Weights of a small contrastive image-text model: text encoder num experts 16.
Rows from block 3 of the image encoder of a small contrastive image-text model, named by matrix and row number. Rows with one number within an expert belong to one neuron, the router's apart. Each number is 128 + 24 x the weight over its row's rms, rounded and kept within 0 to 255. All counts start at 0. Numbers have three digits each.
Before each expert's rows are labels from the 100 images, of 14848, where the router gives the expert most weight on average: "responds to" is what is common among them. Only what is clearly more common there than usual is listed. The data: photos of plants and fungi (iNaturalist). In brackets: how many of the 100.
# router: router (encoder.blocks.3.mlp.router.weight, 16x128, trained with AdamW), inputs 0-127
# up: expert up (encoder.blocks.3.mlp.up, 16x64x128), inputs 0-127
# down: expert down (encoder.blocks.3.mlp.down, 16x128x64, transposed), outputs 0-127

# expert 0
responds to: order Caryophyllales (35); family: Cactaceae (35)
router.0:141142121154134109111170142138100144075165126142129069166140146138131130119139152126148123168155098174111122113089134125102099138119127144135112110128139091068110120149143118116116104078135125106151149108165122121185166140117093125117128143117151110125106182159120116138156155131131098133111110187149098119146103144095169127096146137092133124120115104134138137142114115157124092071156
up.6:102118116139130129163069048089118137147132091122150148131124152183078164173109104145110117122133158133128167163117119104156126111179131116111131128139133141116146103138143109135170038119146150128140125152117127140102106126142155102128112161139116141091121137116075142137129146122112162145137137164129155125101134126118120160134122151112094112107110117146166113135128140095153131119159
down.6:115097147123148105120158146125100165101147106124168158143095093163134112161102135133136144150137117135125094127137138092121126140096145049105103150136135154094150136124122133141093124114117141139174121086155111127123144090115122130140113064117163138133163154129144163092147201119138124115106142151110103121140138120166087144170148126124163131103132138149157120116138079124129148082130
up.7:155100157113060123146154117119129112112119160116165093119126141122146162125100142182114094105129137128133144138133112109133167139081130087187139161125184110135163152127112114109146143135144125150152097111095151089166132125136109141159106146155130101146119099128157145148122115154128134125135133128106156131057110154133129080113150078140133131105108089141102160120114111144091110154130
down.7:136126116085134122129157113131125164096153113084135118109143150095104114109111147117138090179127130092118146126118137091168091153089132133172127090130142158083126158170148168102100116138119110111141128130095165081139164119162151115156152181142123132158108117134083150123101092126146065130120131143164125098111113126124135087149134157160115112123117109121134121154110129139114126153082
up.8:112148156160091141114117175131112112138159155121075101115137165152128109133121182131161136119125131122116134136133116134133122100149127149076117107102078124128134087127177101165154144141123105153121136156144154062112112110148121108132099143137142114127145125164146096112119075126125128125107124141131144158155156093158123134123108144080134164123111127155137129160083067152168113108161
down.8:125147151126100137110203146210185126097093151128095100122152165138114143111152157110114119102114111127139131112100149121113119144141119145152140140119102137117128113126135104145097099127154168108110166141091144103134147127108148122163135119149124142123134122106088138103122079141123124100114126167132158146163122107123124174111169112103086119152136093100159114170121161133108168104105
up.9:111165100138153139084098121109164157132125110142117142171113172133098167064119159179129164119142166149154128113114139086118130169101136134121154155101136113131138118100157099147125153114142152142084099090153084090072132128125134106118126143106111131157100138160162110134103100134103119169111165093104137120127117142130106130134085146142115130104144141157124106142126174106128123148137
down.9:142106094155139114138130139150132126156180148139151120138122157115099147106113080146112136161188106106140126141138138130159132123107123108118118171132109107101094135146104131148127158117069159096111103130133160122138116102139104132160139125146147073119159145117127119161143155145129156117137129094154178110155090118112119096119151143147127146138154182143133058168098124167091104106157
up.10:106151112094079134125142148123112134117115158162145126146156145102093156126129069093106145122146144117128117129157145139124159106109131119114121112123154153115085153139152113145132096127148128103105112148153144128105090131117100115133151154169128134111189142122137145169135147137109116162097115112123093149126122182140094205111162121124105084103116154119102101151154146172084135142086
down.10:110134159191141121134101158145182124135126103092139128102145117094132111149099133135102143154148112155099154158102131125122142156084119094127152106128106161085171132140166141149131124149118124114124082133157129124122128067140116182144115114101116144149087146149116095127137155154148123136143101153161173156160181157158108106106150126153130106141125132098091150147150136130122090106124

# expert 14
responds to: order Asterales (31); family: Asteraceae (31)
router.14:184105113160086124101072110130152116189101135116133126167148145098113180117129121151113129159152135145143066098123159144156151193143149144160150100142127142122096148093174108140119152134122159134106170106110128131122134146156122136116103141136117119152074144176136141140109140113150117109107126106135114136137110151174102142126146117151145123137124144109091110098104154139141115126098
up.6:146171102119099125113084128113137116077164124158124163093106151140128115113177122155110107151143145133131107129125176148115127136087129148161177127178137104113112109140136078123098126138133155133112105103146134118133135104137103116155123128117174183107177146110145138110152116172147128111128085147134146124135149161135094137127105095134115121106105118161101124078088126166086094149131
down.6:127170109122154114081092140121141137099121128106120133098155147159120089116129088116175107156091101125100109109179145107168126095107116126134155092121136086102130126148145150142123136104131096158104123127153119099127113149062119155126120119145090114150162093157128098095131080077123109142165129149102080110147118111102163153127099136110135138117121135139183147161139119137123122109117
up.7:136145129131080150113102057140096101117160164136104162132131145138202152118146109132069132150149122142146128153086110119095092122104099148132126120147121141135151112129124154129154114158139122118130132151103060073110134146144135107129131138143091122119173107182151132163141098154127150096140136110109136146159092104132113150128102124136172101092149122117109144137140137106158131144128
down.7:144148123171120140131155109178125123104108085061098106113141122131121160081141167156140118126159156101122130131136152091121120140176151117159102144123124131151146193124121130130143174106092116139147153105086104092119113144119130133150114127106102155159131085137100108150129137088181129121102120132099130093080129123142153094160131168112136103154128115121118144149136126143138081105122
up.8:114130094161129126076144158132094136105200155222143097101158141077118098114105115138118131124195127110125113157134102116093123076150144111114169115101133115080136138132151141151161111119165125129110090107139095134126139115133138124127152107160120134149157124133126133110143134137132160099118141136147097123142104139151142137139157150154133116121107120150130100097130154140131109089157
down.8:134101121156141126135150129110136134132132127144101119097130108104183114108141164123107125109154138169132167171106136113100134141134123090117142126150143117128115085086136109123159146100108181130153121143087143093138157131139110184110110155079148118115122148131179110145114137129097125165121097164126108120156122132133124066144181117090101107168138126108109169085122147093151123101150
up.9:123188141068178123132140146119116157132132117140122098076098146069106124138162101084157152099123155142091139140094150143122126135144132127070134136112117100133172138125136142110157108107144129101104114144164131144148135113155121152118129130107118151135133115099158149127072140131164138146126137126105094098110161115118148090136132131153194105125108159161092103138142114144157134103104
down.9:108095080133074156145110140134127177129146146152101117113091141125175157144111145130143124077138136111092108093089106130152144100198130153119131114150132108146107154153135097091120136140171123166108151152103119125154164136189087115113108116119119113146119114109139113172165120131131117121139070143114127156136175125118105141125126126118171122114155130150153107088119112122105115138123
up.10:119136111127101144098111105106128103076120127084148106129096127168122124070155158180129117141137183130166137166144135102127143136095154130143128126128140167114167132161113119131131128129136121162109105102154136119123133127162111162156113103107144158137135140170090126156098082091095145158166118139099117119088157144154095132119157097131123154113133133109099120156070136149117124081146
down.10:142142107157148111152138162157141118122124155112127080141142121110113130174132084126102119117121093152130164143101116109115124132105121109170120123094108173129165081082144103127122098157127154138108120132115063099120184123132112147114108144133164129125165129128109091087178143138089137128152143095124117119125131129161130173137128115152116074120137081142146129117087175140102098129118

# expert 4
responds to: order Caryophyllales (34); family: Cactaceae (29)
router.4:118149154089098143139143176152110145121154085132119134147132093149141131171132115140105151121118156116110147146157133152177112139118171143125093094145119100109134136160098114072129080106145096136110115113152144080090131160127128102079132103149186142102103110171123155113095088112084144128171125094148133116124104090105165124128154138123135154123157121120140113131158150130126136110134
up.6:156121119109109140182162093089109116081103144137163120184124109097084162108133126130113061143137063117078111147132176109138132124138142122154122115122153156137144116123109116146133127142136130113106150129140110128082162141158128141115128151123122128102109162143148129116087119132130142136146121132158134114123144106088136171144147157128129167128143078156093140202130132133094109123133
down.6:095092147065125165136105079134098134075142160129145110109111094152140098121119103120106116131181101082111122159134112145138088129114162161138126128128131151104098118115130170102099134183098088147162147132132127124138107141162137127091119130095127127132144168144150121182153152136083139139131130128132138143125151120095135195163155128116148143124118150128127132124128163097163136135108
up.7:150101123156066114117166099110144095119104124142148150149146137148094079109143127145124135128095140115121183126130168146130159110145114156138094147151153133162124113136115160172115097133174135126119131131128113145113064123126105120149130131103113098117138150162118137123069100093159108108114170167154126143177115141089131131092120103105168141098126149124156132114140098142117120077130
down.7:151142150125117137143136104125145123131111122125116087144069132168133131143105127078109150150140119108112144150133145135102129133109094118129111139164088149150113090154101147154114148096112117154103091145132114118123119148147141152121123065118105100137094097145151126130093092140153121151125118128112094118097181127149163101178096170100124098140132106074098142120092154135091128117193
up.8:104130143148146131111121136170140147128116143132162156142125127122103150159178121076139110121119167116130111132134218116158096103109117144141136136106136151112123136075154107113134122129130105153124126128108129102112121137128085138131062127133149132119123139080109095097122102107093155153148160128143103085085122163122117130142162106125106117111181164128150097146124141108132113188161
down.8:179127112149171111117111105151108133120145139158089164144133125081078126124131132107119105126143131164079111160087145129099114119105118140148121124100170120161175169123120106133139114135156174135124124104137095085113148202128140127134088127144109125109134138129127117150090103123083135097151139127112150137154182112114108142146137106141143117118124165162193131153124111154130106119128
up.9:130104147112128107100160133109132090127099132170131148153128084125140112139166140121119108129099115036083085190140126126129145149082113129132098130153129120137157173137123148096112154118134132112123119135141101101168109110168155137108133140128137136119158125152146151096132110150079125110105107151137145132135152159127167187143102107156158128129122145121104107163082151109119117103144
down.9:145126105104141077124142152103174152156127114089117075124141141138135125116112110100168117078164099120124096138108149141169105141142112157087118133096107089145162133138089118092156146125129147133132150129139138137138168162136126137121130115131138134119138094116164144134126131139073145153143145134085191121140121082136173130159134151142066117160129152112121178152138127137121131162157
up.10:085161126104125122112101175109142122137146158166124155143127111094108113142105139128143084163104091114166114145136142106127121135130095152130133151155091137153140155120169174144126081125160139089121119144126103122157102129150079126109123124114161103133112081127133147099109146151127198121116131127134127085132146143133122113151154103096145143113088100135108090090197146123135118138167
down.10:113162110105117140088114142181146117166098156108123104146102111137174148084119115141101116144144085119132138118168170092140101151124123106096144163129113145142119111114117085145107117148127097111126116102169136163140124127136153128114129119137145137111125157112137117126095109152068129099140151143150184098174164123133078119107126127136135128094091133130158076135105104115119063139126

# expert 5
responds to: order Pinales (27); class Pinopsida (27); family: Pinaceae (26)
router.5:084148132143082133080155111110144133156112115127099157120118143114118140133135103106138079088134142147150160111143083179137158118139109133150146186162113136118122139112134135111163132146112136155143146123154138166120155133082107116107131108080145150166168097124103103119087132137123102130145119139148124129146100088104088146180137092134111115132156172108108187093135136141132115123103
up.6:167106172134094098151114088119109162103113160114160086110159121149114110129121110161151087159120125126149055160145151132127140135109106103138129078144092091134114173115147125121140095117110123160130070153173176120137135126119119109133150110156091134132186144118131126128118073102137115122152114148165138136100118136143122113146150110140092162129115123154139148138148164142107125131121
down.6:138142144087105148126157113130163104111163111175134145163157133107146116124110094094129120123141152141122121131089118127156193150116100131115134130150129115145171135071119151087169153129130126153109088158136129144137154119100115130121093133132156146093110150169150108099129114107119063146153145154164171123125148110150106162118102131098126141111136156161130140155151123153124073090102
up.7:134098104133112135132132145137133116130155151160141104142134102121151111126108151116160092106122112113112125114173137100089112126153103123174084100123133184113139107121122154099158113112141112119125147151166139127112107132121108118175175091102151131175134131109125153158175087094155148131134090093143168166094112130108156109126102045137127158130138150134150161165121128113110107122129
down.7:132142124110164156129195072126149124130096112120124118110128161158178117140159135148140182171189116105126134136113113123138128095088109103117152156141121166158122138117094137097159127117144161129131143127124182119134152116111138109105117113139146073132152102165116144067156142093129137119107105126152107117089076134127141154122128122110118137110119139098111117080118141138090140148130
up.8:172102130112156118107141135092122119163159113143133137137154138118130108143116173127118140128171129149167108132063155129068124107137080108071117139138081157117107136080083098093102137126136151177137112145144175106141139108128118109156140132100140131113133104128162137128113147131096116136144143171133067103143134163139168123155126153136120122107144130088114138127127125150175128107125
down.8:148135175177092108122155098115100142162167097116145092094118122128093154114149128124168081105136143123141131143181112140141152115142109125121121143104132122081119156119097147183153098088100103134138138111157162155105164162149148145141099128076133131117086095136126136098163152151090149118126148117125096117085146138129101153115134100133146067140105146124129098120121119139122127119123
up.9:133081131121129138126127086132128128109095121173170159139136104125114117148119102123162107125129134127190127190112128098134113159081132116142145110101108109084155117143107119132156091138110121136128126139129118085122159137127129090116158152155123101147137112110150186106155161109155077142154137142163137118159105134133167131149103152121103115101120104123159182082123143119139116064125
down.9:135118118147121094131117106154142145148144196172170163123142127144111096123139098117151109147143158102147127102145158155137128146150143117105116108145139085159147128116153134111154094110160174106142139116138132108129107128129093085112162101116137147090080138131086144118136157137189149059136077104105138093131131113100084136129107098107142141128106156107137133113127108094152108109131
up.10:126140140105133125103120165116116124127112137129162108116095126121132117159113141135154140173119133120106075112131169136139106090097172109132137131187147123128086111115101089151120184151127106072132140091141104172119132125102180108129140127144113139132125152133129144105083114116135143123101118147124130163103181169130149107150150156115122142082159113170144152099158066122117106132144
down.10:104084099113118093097136096143113134110146159152125124127151097125157163132126156107109082139162145137107102131099175135097122170117149145119168141167124107170128114136097135121090103120159171138122090098161163148150169155108116158120117150131121128178129143148086120141142117123145126125108160090165121145126126105115168098158129145137132137084104139138127131091134098190165135128131