A small contrastive image-text model, trained from scratch: 24-pixel images, text encoder activation gelu.
Rows from block 2 of the image encoder of a small contrastive image-text model, named by matrix and row number. Rows with one number within an expert belong to one neuron, the router's apart. Each number is 200 + 20 x the weight over its row's rms, rounded and kept within 0 to 999. All counts start at 0.
Before each expert's rows are labels from the 100 images, of 14848, where the router gives the expert most weight on average: "patch colour" is the nearest of a few named colours to the mean colour under the peak. Only what is clearly more common there than usual is listed. The data: photos of plants and fungi (iNaturalist). In brackets: how many of the 100, against the usual share in percent.
# router: router (encoder.blocks.2.mlp.router.weight, 16x128, trained with AdamW), inputs 64-127
# up: expert up (encoder.blocks.2.mlp.up, 16x64x128), inputs 64-127
# down: expert down (encoder.blocks.2.mlp.down, 16x128x64, transposed), outputs 64-127

# expert 7
patch colour: brown (64 vs 35.7)
router.7,235,207,169,202,213,156,221,236,170,205,209,191,198,191,207,217,198,233,194,199,189,188,179,190,189,210,200,204,188,194,203,179,200,215,230,165,213,206,201,221,186,231,214,211,221,188,253,224,195,229,178,190,203,160,192,191,204,190,215,204,167,200,213,222
up.0,154,183,212,222,198,182,195,178,189,198,223,154,189,180,197,222,216,184,221,199,218,206,202,198,216,177,157,236,212,162,227,191,196,182,179,230,220,202,212,211,159,208,225,200,191,226,206,207,202,180,201,179,237,208,218,210,199,217,177,204,245,192,193,226
down.0,210,223,209,216,191,202,211,193,199,191,176,202,208,186,212,208,208,196,179,215,229,210,211,200,141,206,225,179,196,168,185,207,172,181,193,201,202,195,166,207,199,174,159,267,181,208,198,168,236,201,220,191,213,188,214,181,213,203,187,194,199,194,187,199
up.1,170,214,195,199,216,254,223,166,222,162,231,217,213,200,170,161,197,245,223,211,194,204,160,223,216,148,192,238,198,206,204,215,190,212,201,198,221,183,171,205,186,204,242,210,156,207,177,202,238,211,180,188,175,205,193,199,166,180,214,214,214,187,182,212
down.1,174,166,173,183,178,214,193,191,190,206,179,217,191,173,208,254,220,194,218,161,200,199,166,171,236,181,196,211,198,169,188,174,205,194,219,244,194,217,258,195,191,212,190,224,187,185,224,201,183,199,178,184,200,167,181,171,217,188,201,174,203,200,184,173
up.2,200,224,206,206,215,180,166,221,210,224,170,251,187,179,168,188,207,195,218,211,210,194,213,181,203,188,186,213,191,206,225,226,233,188,214,188,194,175,214,212,183,198,218,200,162,231,202,207,194,199,216,173,187,198,200,203,183,149,212,182,236,163,188,200
down.2,213,194,195,225,216,227,179,195,192,227,204,231,188,184,167,224,210,196,160,199,233,191,195,169,188,210,205,223,227,173,206,139,199,165,205,216,232,200,220,212,176,196,182,177,209,241,213,204,213,202,213,166,212,195,222,198,224,190,201,217,197,229,212,186
up.3,218,228,212,187,219,215,212,185,149,201,181,191,160,210,215,216,216,208,195,188,206,207,162,228,187,173,210,245,221,242,194,246,227,194,214,183,181,186,185,165,219,197,192,221,167,203,221,191,169,233,212,201,198,212,214,192,203,187,194,202,229,215,194,188
down.3,203,197,208,199,192,207,224,204,209,192,232,205,208,177,195,203,188,171,232,164,221,196,195,164,212,222,194,197,239,187,218,210,185,211,204,194,175,241,196,188,205,191,213,245,224,187,211,215,227,218,208,203,187,177,210,217,198,221,172,230,222,168,167,240
up.4,200,186,178,171,183,191,192,216,191,190,167,183,211,197,210,187,219,183,228,208,200,235,224,179,196,168,219,192,202,204,211,184,240,221,225,171,232,210,190,181,195,194,210,214,212,188,232,198,197,183,180,181,219,171,202,212,201,190,216,205,197,221,214,186
down.4,187,248,235,209,229,210,164,189,213,204,191,200,215,185,183,146,219,192,187,168,197,198,222,184,242,193,191,198,222,155,240,192,197,211,215,225,197,197,210,197,209,214,203,167,180,197,216,218,198,203,203,222,214,170,198,192,223,212,186,191,188,177,207,154
up.5,203,219,215,203,193,209,178,159,197,208,218,212,196,185,194,186,153,201,190,230,219,208,192,211,187,220,191,196,197,182,209,177,204,209,192,179,174,208,185,201,226,188,188,226,181,215,174,185,206,203,158,194,177,212,213,162,188,211,187,220,209,186,180,215
down.5,189,215,193,199,195,183,186,221,243,213,150,211,193,237,196,170,193,210,216,187,209,194,209,195,196,220,190,155,201,192,196,147,214,186,181,204,187,195,209,197,221,196,192,197,220,216,206,208,203,178,201,204,190,219,201,192,234,197,171,193,198,226,202,235
up.6,195,223,212,222,181,203,214,183,193,235,200,194,193,205,216,150,208,195,183,209,204,227,191,194,182,182,155,196,177,224,216,167,184,192,184,226,195,162,219,169,191,221,222,183,160,177,170,190,179,191,185,191,181,211,213,185,237,201,195,204,193,197,179,202
down.6,202,185,186,215,192,179,212,220,175,197,209,219,227,182,209,183,174,206,165,160,199,167,177,174,199,205,230,233,205,207,204,224,183,214,173,219,193,188,229,226,189,249,217,166,202,216,212,242,183,196,187,206,196,181,220,201,177,197,221,231,177,201,202,242

# expert 8
patch colour: green (29 vs 5.9)
router.8,154,197,203,200,226,220,193,179,237,216,190,227,231,199,184,222,165,200,209,237,244,194,172,209,215,193,137,222,206,201,231,186,187,189,206,195,195,221,202,208,194,232,205,180,224,184,212,191,190,224,210,207,196,195,209,186,198,224,196,225,172,188,213,229
up.0,220,198,167,177,175,238,223,211,233,200,188,206,202,193,195,207,158,195,211,205,287,221,182,194,187,186,164,203,185,199,204,214,205,215,206,193,196,175,205,206,195,209,174,221,225,202,215,222,194,202,192,196,204,222,190,204,193,202,226,172,200,171,209,195
down.0,210,221,204,208,209,202,171,182,161,193,157,193,161,216,178,206,177,218,221,180,211,198,199,215,230,193,203,175,238,177,195,160,183,181,153,211,195,226,176,218,170,213,167,202,199,208,222,199,209,228,173,215,203,221,224,161,205,215,177,172,204,211,193,242
up.1,179,201,211,204,203,175,222,214,249,205,227,157,189,216,195,154,219,157,224,248,181,195,204,188,206,202,173,221,204,214,216,207,198,208,164,206,211,156,177,185,171,211,203,197,212,201,204,191,220,191,228,236,230,186,204,174,198,231,204,237,216,238,195,209
down.1,175,191,213,218,194,217,192,180,232,201,183,180,187,196,194,211,246,185,181,193,240,213,202,178,202,175,171,174,197,204,193,214,193,209,170,225,127,194,196,172,172,187,216,225,183,195,194,206,148,213,201,189,184,204,206,235,200,196,224,205,202,214,221,180
up.2,199,194,174,175,201,235,238,182,218,203,175,184,215,195,196,218,192,212,219,228,230,192,167,181,210,209,152,189,190,213,191,212,172,182,193,190,208,188,221,216,173,185,250,197,189,186,210,198,222,203,211,181,190,205,223,208,212,184,183,201,186,222,223,198
down.2,213,198,179,194,184,224,261,239,203,186,219,227,185,225,218,184,185,184,183,172,217,203,176,207,205,180,243,193,213,172,168,171,185,192,248,200,200,171,233,211,180,228,238,199,220,208,204,224,213,187,179,213,228,204,185,206,173,223,164,217,221,204,208,242
up.3,234,188,183,253,217,202,199,210,155,213,187,209,238,191,230,233,199,188,194,185,158,202,187,177,226,202,181,190,185,241,216,170,210,202,197,240,181,190,188,172,193,204,200,200,194,222,193,181,186,187,173,203,214,206,168,215,210,224,213,188,181,196,226,183
down.3,213,163,206,205,206,238,194,220,197,156,186,190,209,190,184,200,195,218,195,172,165,228,209,196,193,186,170,208,208,194,210,219,137,198,166,187,220,187,174,177,206,217,190,212,226,241,154,170,158,211,180,224,214,235,216,217,226,175,198,185,177,222,170,199
up.4,209,178,216,210,188,168,223,195,194,194,187,195,218,191,190,222,237,185,202,203,194,206,196,218,180,140,209,192,192,169,184,208,179,202,195,215,200,209,227,203,212,188,183,215,212,190,206,188,195,212,187,179,223,220,194,229,181,222,197,196,149,205,203,178
down.4,192,182,225,177,220,226,224,186,220,219,197,146,198,200,204,195,197,195,209,218,190,200,227,218,203,217,228,221,178,202,214,155,192,221,220,196,224,188,211,183,195,205,196,212,186,186,206,185,235,190,177,235,203,186,221,179,197,184,180,180,210,182,190,185
up.5,184,208,199,214,211,208,192,205,210,223,224,215,204,199,171,212,231,166,200,221,207,158,193,183,195,239,216,221,175,168,190,215,175,193,223,194,197,188,188,167,211,212,191,198,210,191,207,232,206,241,169,197,196,205,161,227,221,195,195,215,178,191,205,189
down.5,183,203,183,200,171,183,171,219,200,240,205,216,212,181,213,198,222,199,201,189,214,204,196,159,190,201,203,209,204,232,204,205,208,222,199,202,202,167,217,195,243,194,193,225,225,219,221,234,226,235,217,234,244,198,184,207,182,213,229,196,231,210,181,216
up.6,245,184,219,210,179,193,201,178,220,178,238,184,195,210,176,191,177,191,193,183,230,198,235,196,231,208,195,192,220,187,200,209,183,208,209,197,187,196,245,199,223,183,201,208,199,208,238,207,170,206,190,207,186,206,226,208,218,218,202,211,208,217,228,198
down.6,190,211,171,173,157,189,222,214,164,235,177,215,186,211,171,193,208,194,189,206,166,191,165,209,174,219,232,240,240,192,211,212,217,198,208,218,184,183,184,234,205,229,224,164,189,180,228,220,185,202,234,184,169,203,189,215,209,182,194,163,217,206,202,194

# expert 12
patch colour: brown (72 vs 35.7)
router.12,218,160,225,198,220,238,172,187,216,209,186,199,200,230,196,186,201,228,192,208,186,212,196,174,208,224,214,202,185,200,189,175,205,191,191,210,201,183,197,215,155,182,223,184,201,211,182,173,190,213,207,188,212,225,198,213,206,226,193,206,208,203,189,192
up.0,194,212,196,241,206,197,207,190,172,182,227,194,202,168,191,212,163,160,222,221,197,224,205,241,189,205,194,213,192,177,229,188,178,187,235,217,208,230,224,197,210,245,176,187,220,200,208,221,227,210,190,155,199,193,219,187,220,222,210,176,166,216,176,208
down.0,235,188,188,215,204,213,204,199,202,206,157,180,185,174,181,207,188,189,152,181,204,205,196,218,193,218,220,177,165,200,226,233,185,223,215,175,214,216,192,163,198,183,192,218,221,223,176,231,178,214,185,198,191,198,207,176,196,172,240,208,218,190,163,237
up.1,198,210,196,196,206,134,181,235,204,247,232,214,201,187,192,205,214,228,202,188,171,174,173,204,209,179,210,210,182,217,224,225,225,238,189,218,213,229,185,229,183,155,212,208,222,206,172,225,226,198,210,201,240,203,181,202,213,181,187,175,189,186,199,207
down.1,214,160,225,205,221,188,196,193,230,212,182,195,198,189,174,211,208,221,178,185,206,212,219,200,177,185,221,202,202,197,200,207,179,180,204,198,208,194,155,210,196,172,191,200,244,187,213,175,192,201,178,215,204,164,211,221,238,207,187,202,182,164,230,187
up.2,180,212,200,208,205,206,227,225,176,183,181,172,215,209,202,236,177,226,223,138,203,155,205,229,237,212,199,201,202,184,227,213,202,205,192,258,200,172,218,175,180,192,208,185,203,230,241,167,207,202,229,209,207,147,219,213,179,213,241,208,241,187,183,216
down.2,154,198,204,207,197,223,204,207,209,251,196,164,204,167,195,208,180,188,176,208,222,233,202,247,185,209,212,214,209,188,232,201,197,195,207,219,224,198,227,214,200,234,180,236,171,237,196,160,190,192,194,180,198,153,211,199,199,240,189,223,213,213,203,191
up.3,217,200,180,181,182,190,186,216,205,180,163,184,234,179,181,199,201,155,172,193,194,192,190,166,245,191,231,194,206,190,232,214,205,209,217,235,205,212,193,213,169,196,190,233,228,228,213,221,188,211,200,230,205,168,177,158,224,199,192,189,219,202,192,198
down.3,234,166,215,202,177,213,163,154,189,200,205,166,233,197,159,219,188,209,163,187,214,188,193,175,210,222,209,192,201,194,217,191,245,198,218,199,192,198,212,203,192,234,180,192,214,207,221,203,211,203,188,223,191,183,173,205,180,230,240,166,194,171,225,190
up.4,184,218,171,208,210,187,237,184,217,192,183,206,187,186,202,169,211,188,196,206,187,196,193,195,219,234,200,210,190,206,205,214,217,208,208,178,207,158,208,203,194,194,176,187,183,188,170,208,212,206,182,188,232,190,238,212,221,218,200,157,176,225,196,187
down.4,183,219,187,210,206,200,223,219,208,185,222,235,186,181,187,216,179,200,201,208,203,199,198,223,202,229,188,212,201,284,226,208,203,193,177,205,213,223,224,203,221,182,209,231,147,191,189,211,184,193,173,204,224,156,197,208,203,192,195,220,230,187,213,212
up.5,212,191,191,206,173,209,238,156,225,174,198,198,255,227,197,227,177,241,186,204,200,204,224,177,204,199,194,187,212,216,202,216,205,218,228,221,192,192,205,184,219,194,139,197,197,167,145,195,199,211,193,191,193,217,231,219,204,190,173,218,183,209,185,205
down.5,215,220,216,167,205,223,208,213,174,205,210,196,227,206,208,171,164,210,201,208,209,206,188,182,232,201,216,171,180,182,180,173,223,199,206,191,211,220,199,199,184,191,209,213,233,189,187,191,198,246,227,187,197,207,220,196,206,200,233,205,178,195,236,213
up.6,189,207,179,186,206,207,170,208,177,211,200,207,169,173,204,193,188,179,215,214,174,182,186,232,186,208,185,187,207,202,199,218,188,179,198,198,182,182,240,168,213,159,198,200,194,185,213,217,221,195,210,199,187,240,177,179,178,188,209,200,224,204,217,201
down.6,223,201,216,207,222,176,210,169,209,253,213,225,207,189,192,215,178,201,183,220,185,165,211,206,253,177,213,221,169,203,190,215,180,179,189,205,211,206,219,188,203,214,197,207,185,177,198,187,208,204,199,226,220,214,227,208,200,234,201,214,203,232,209,198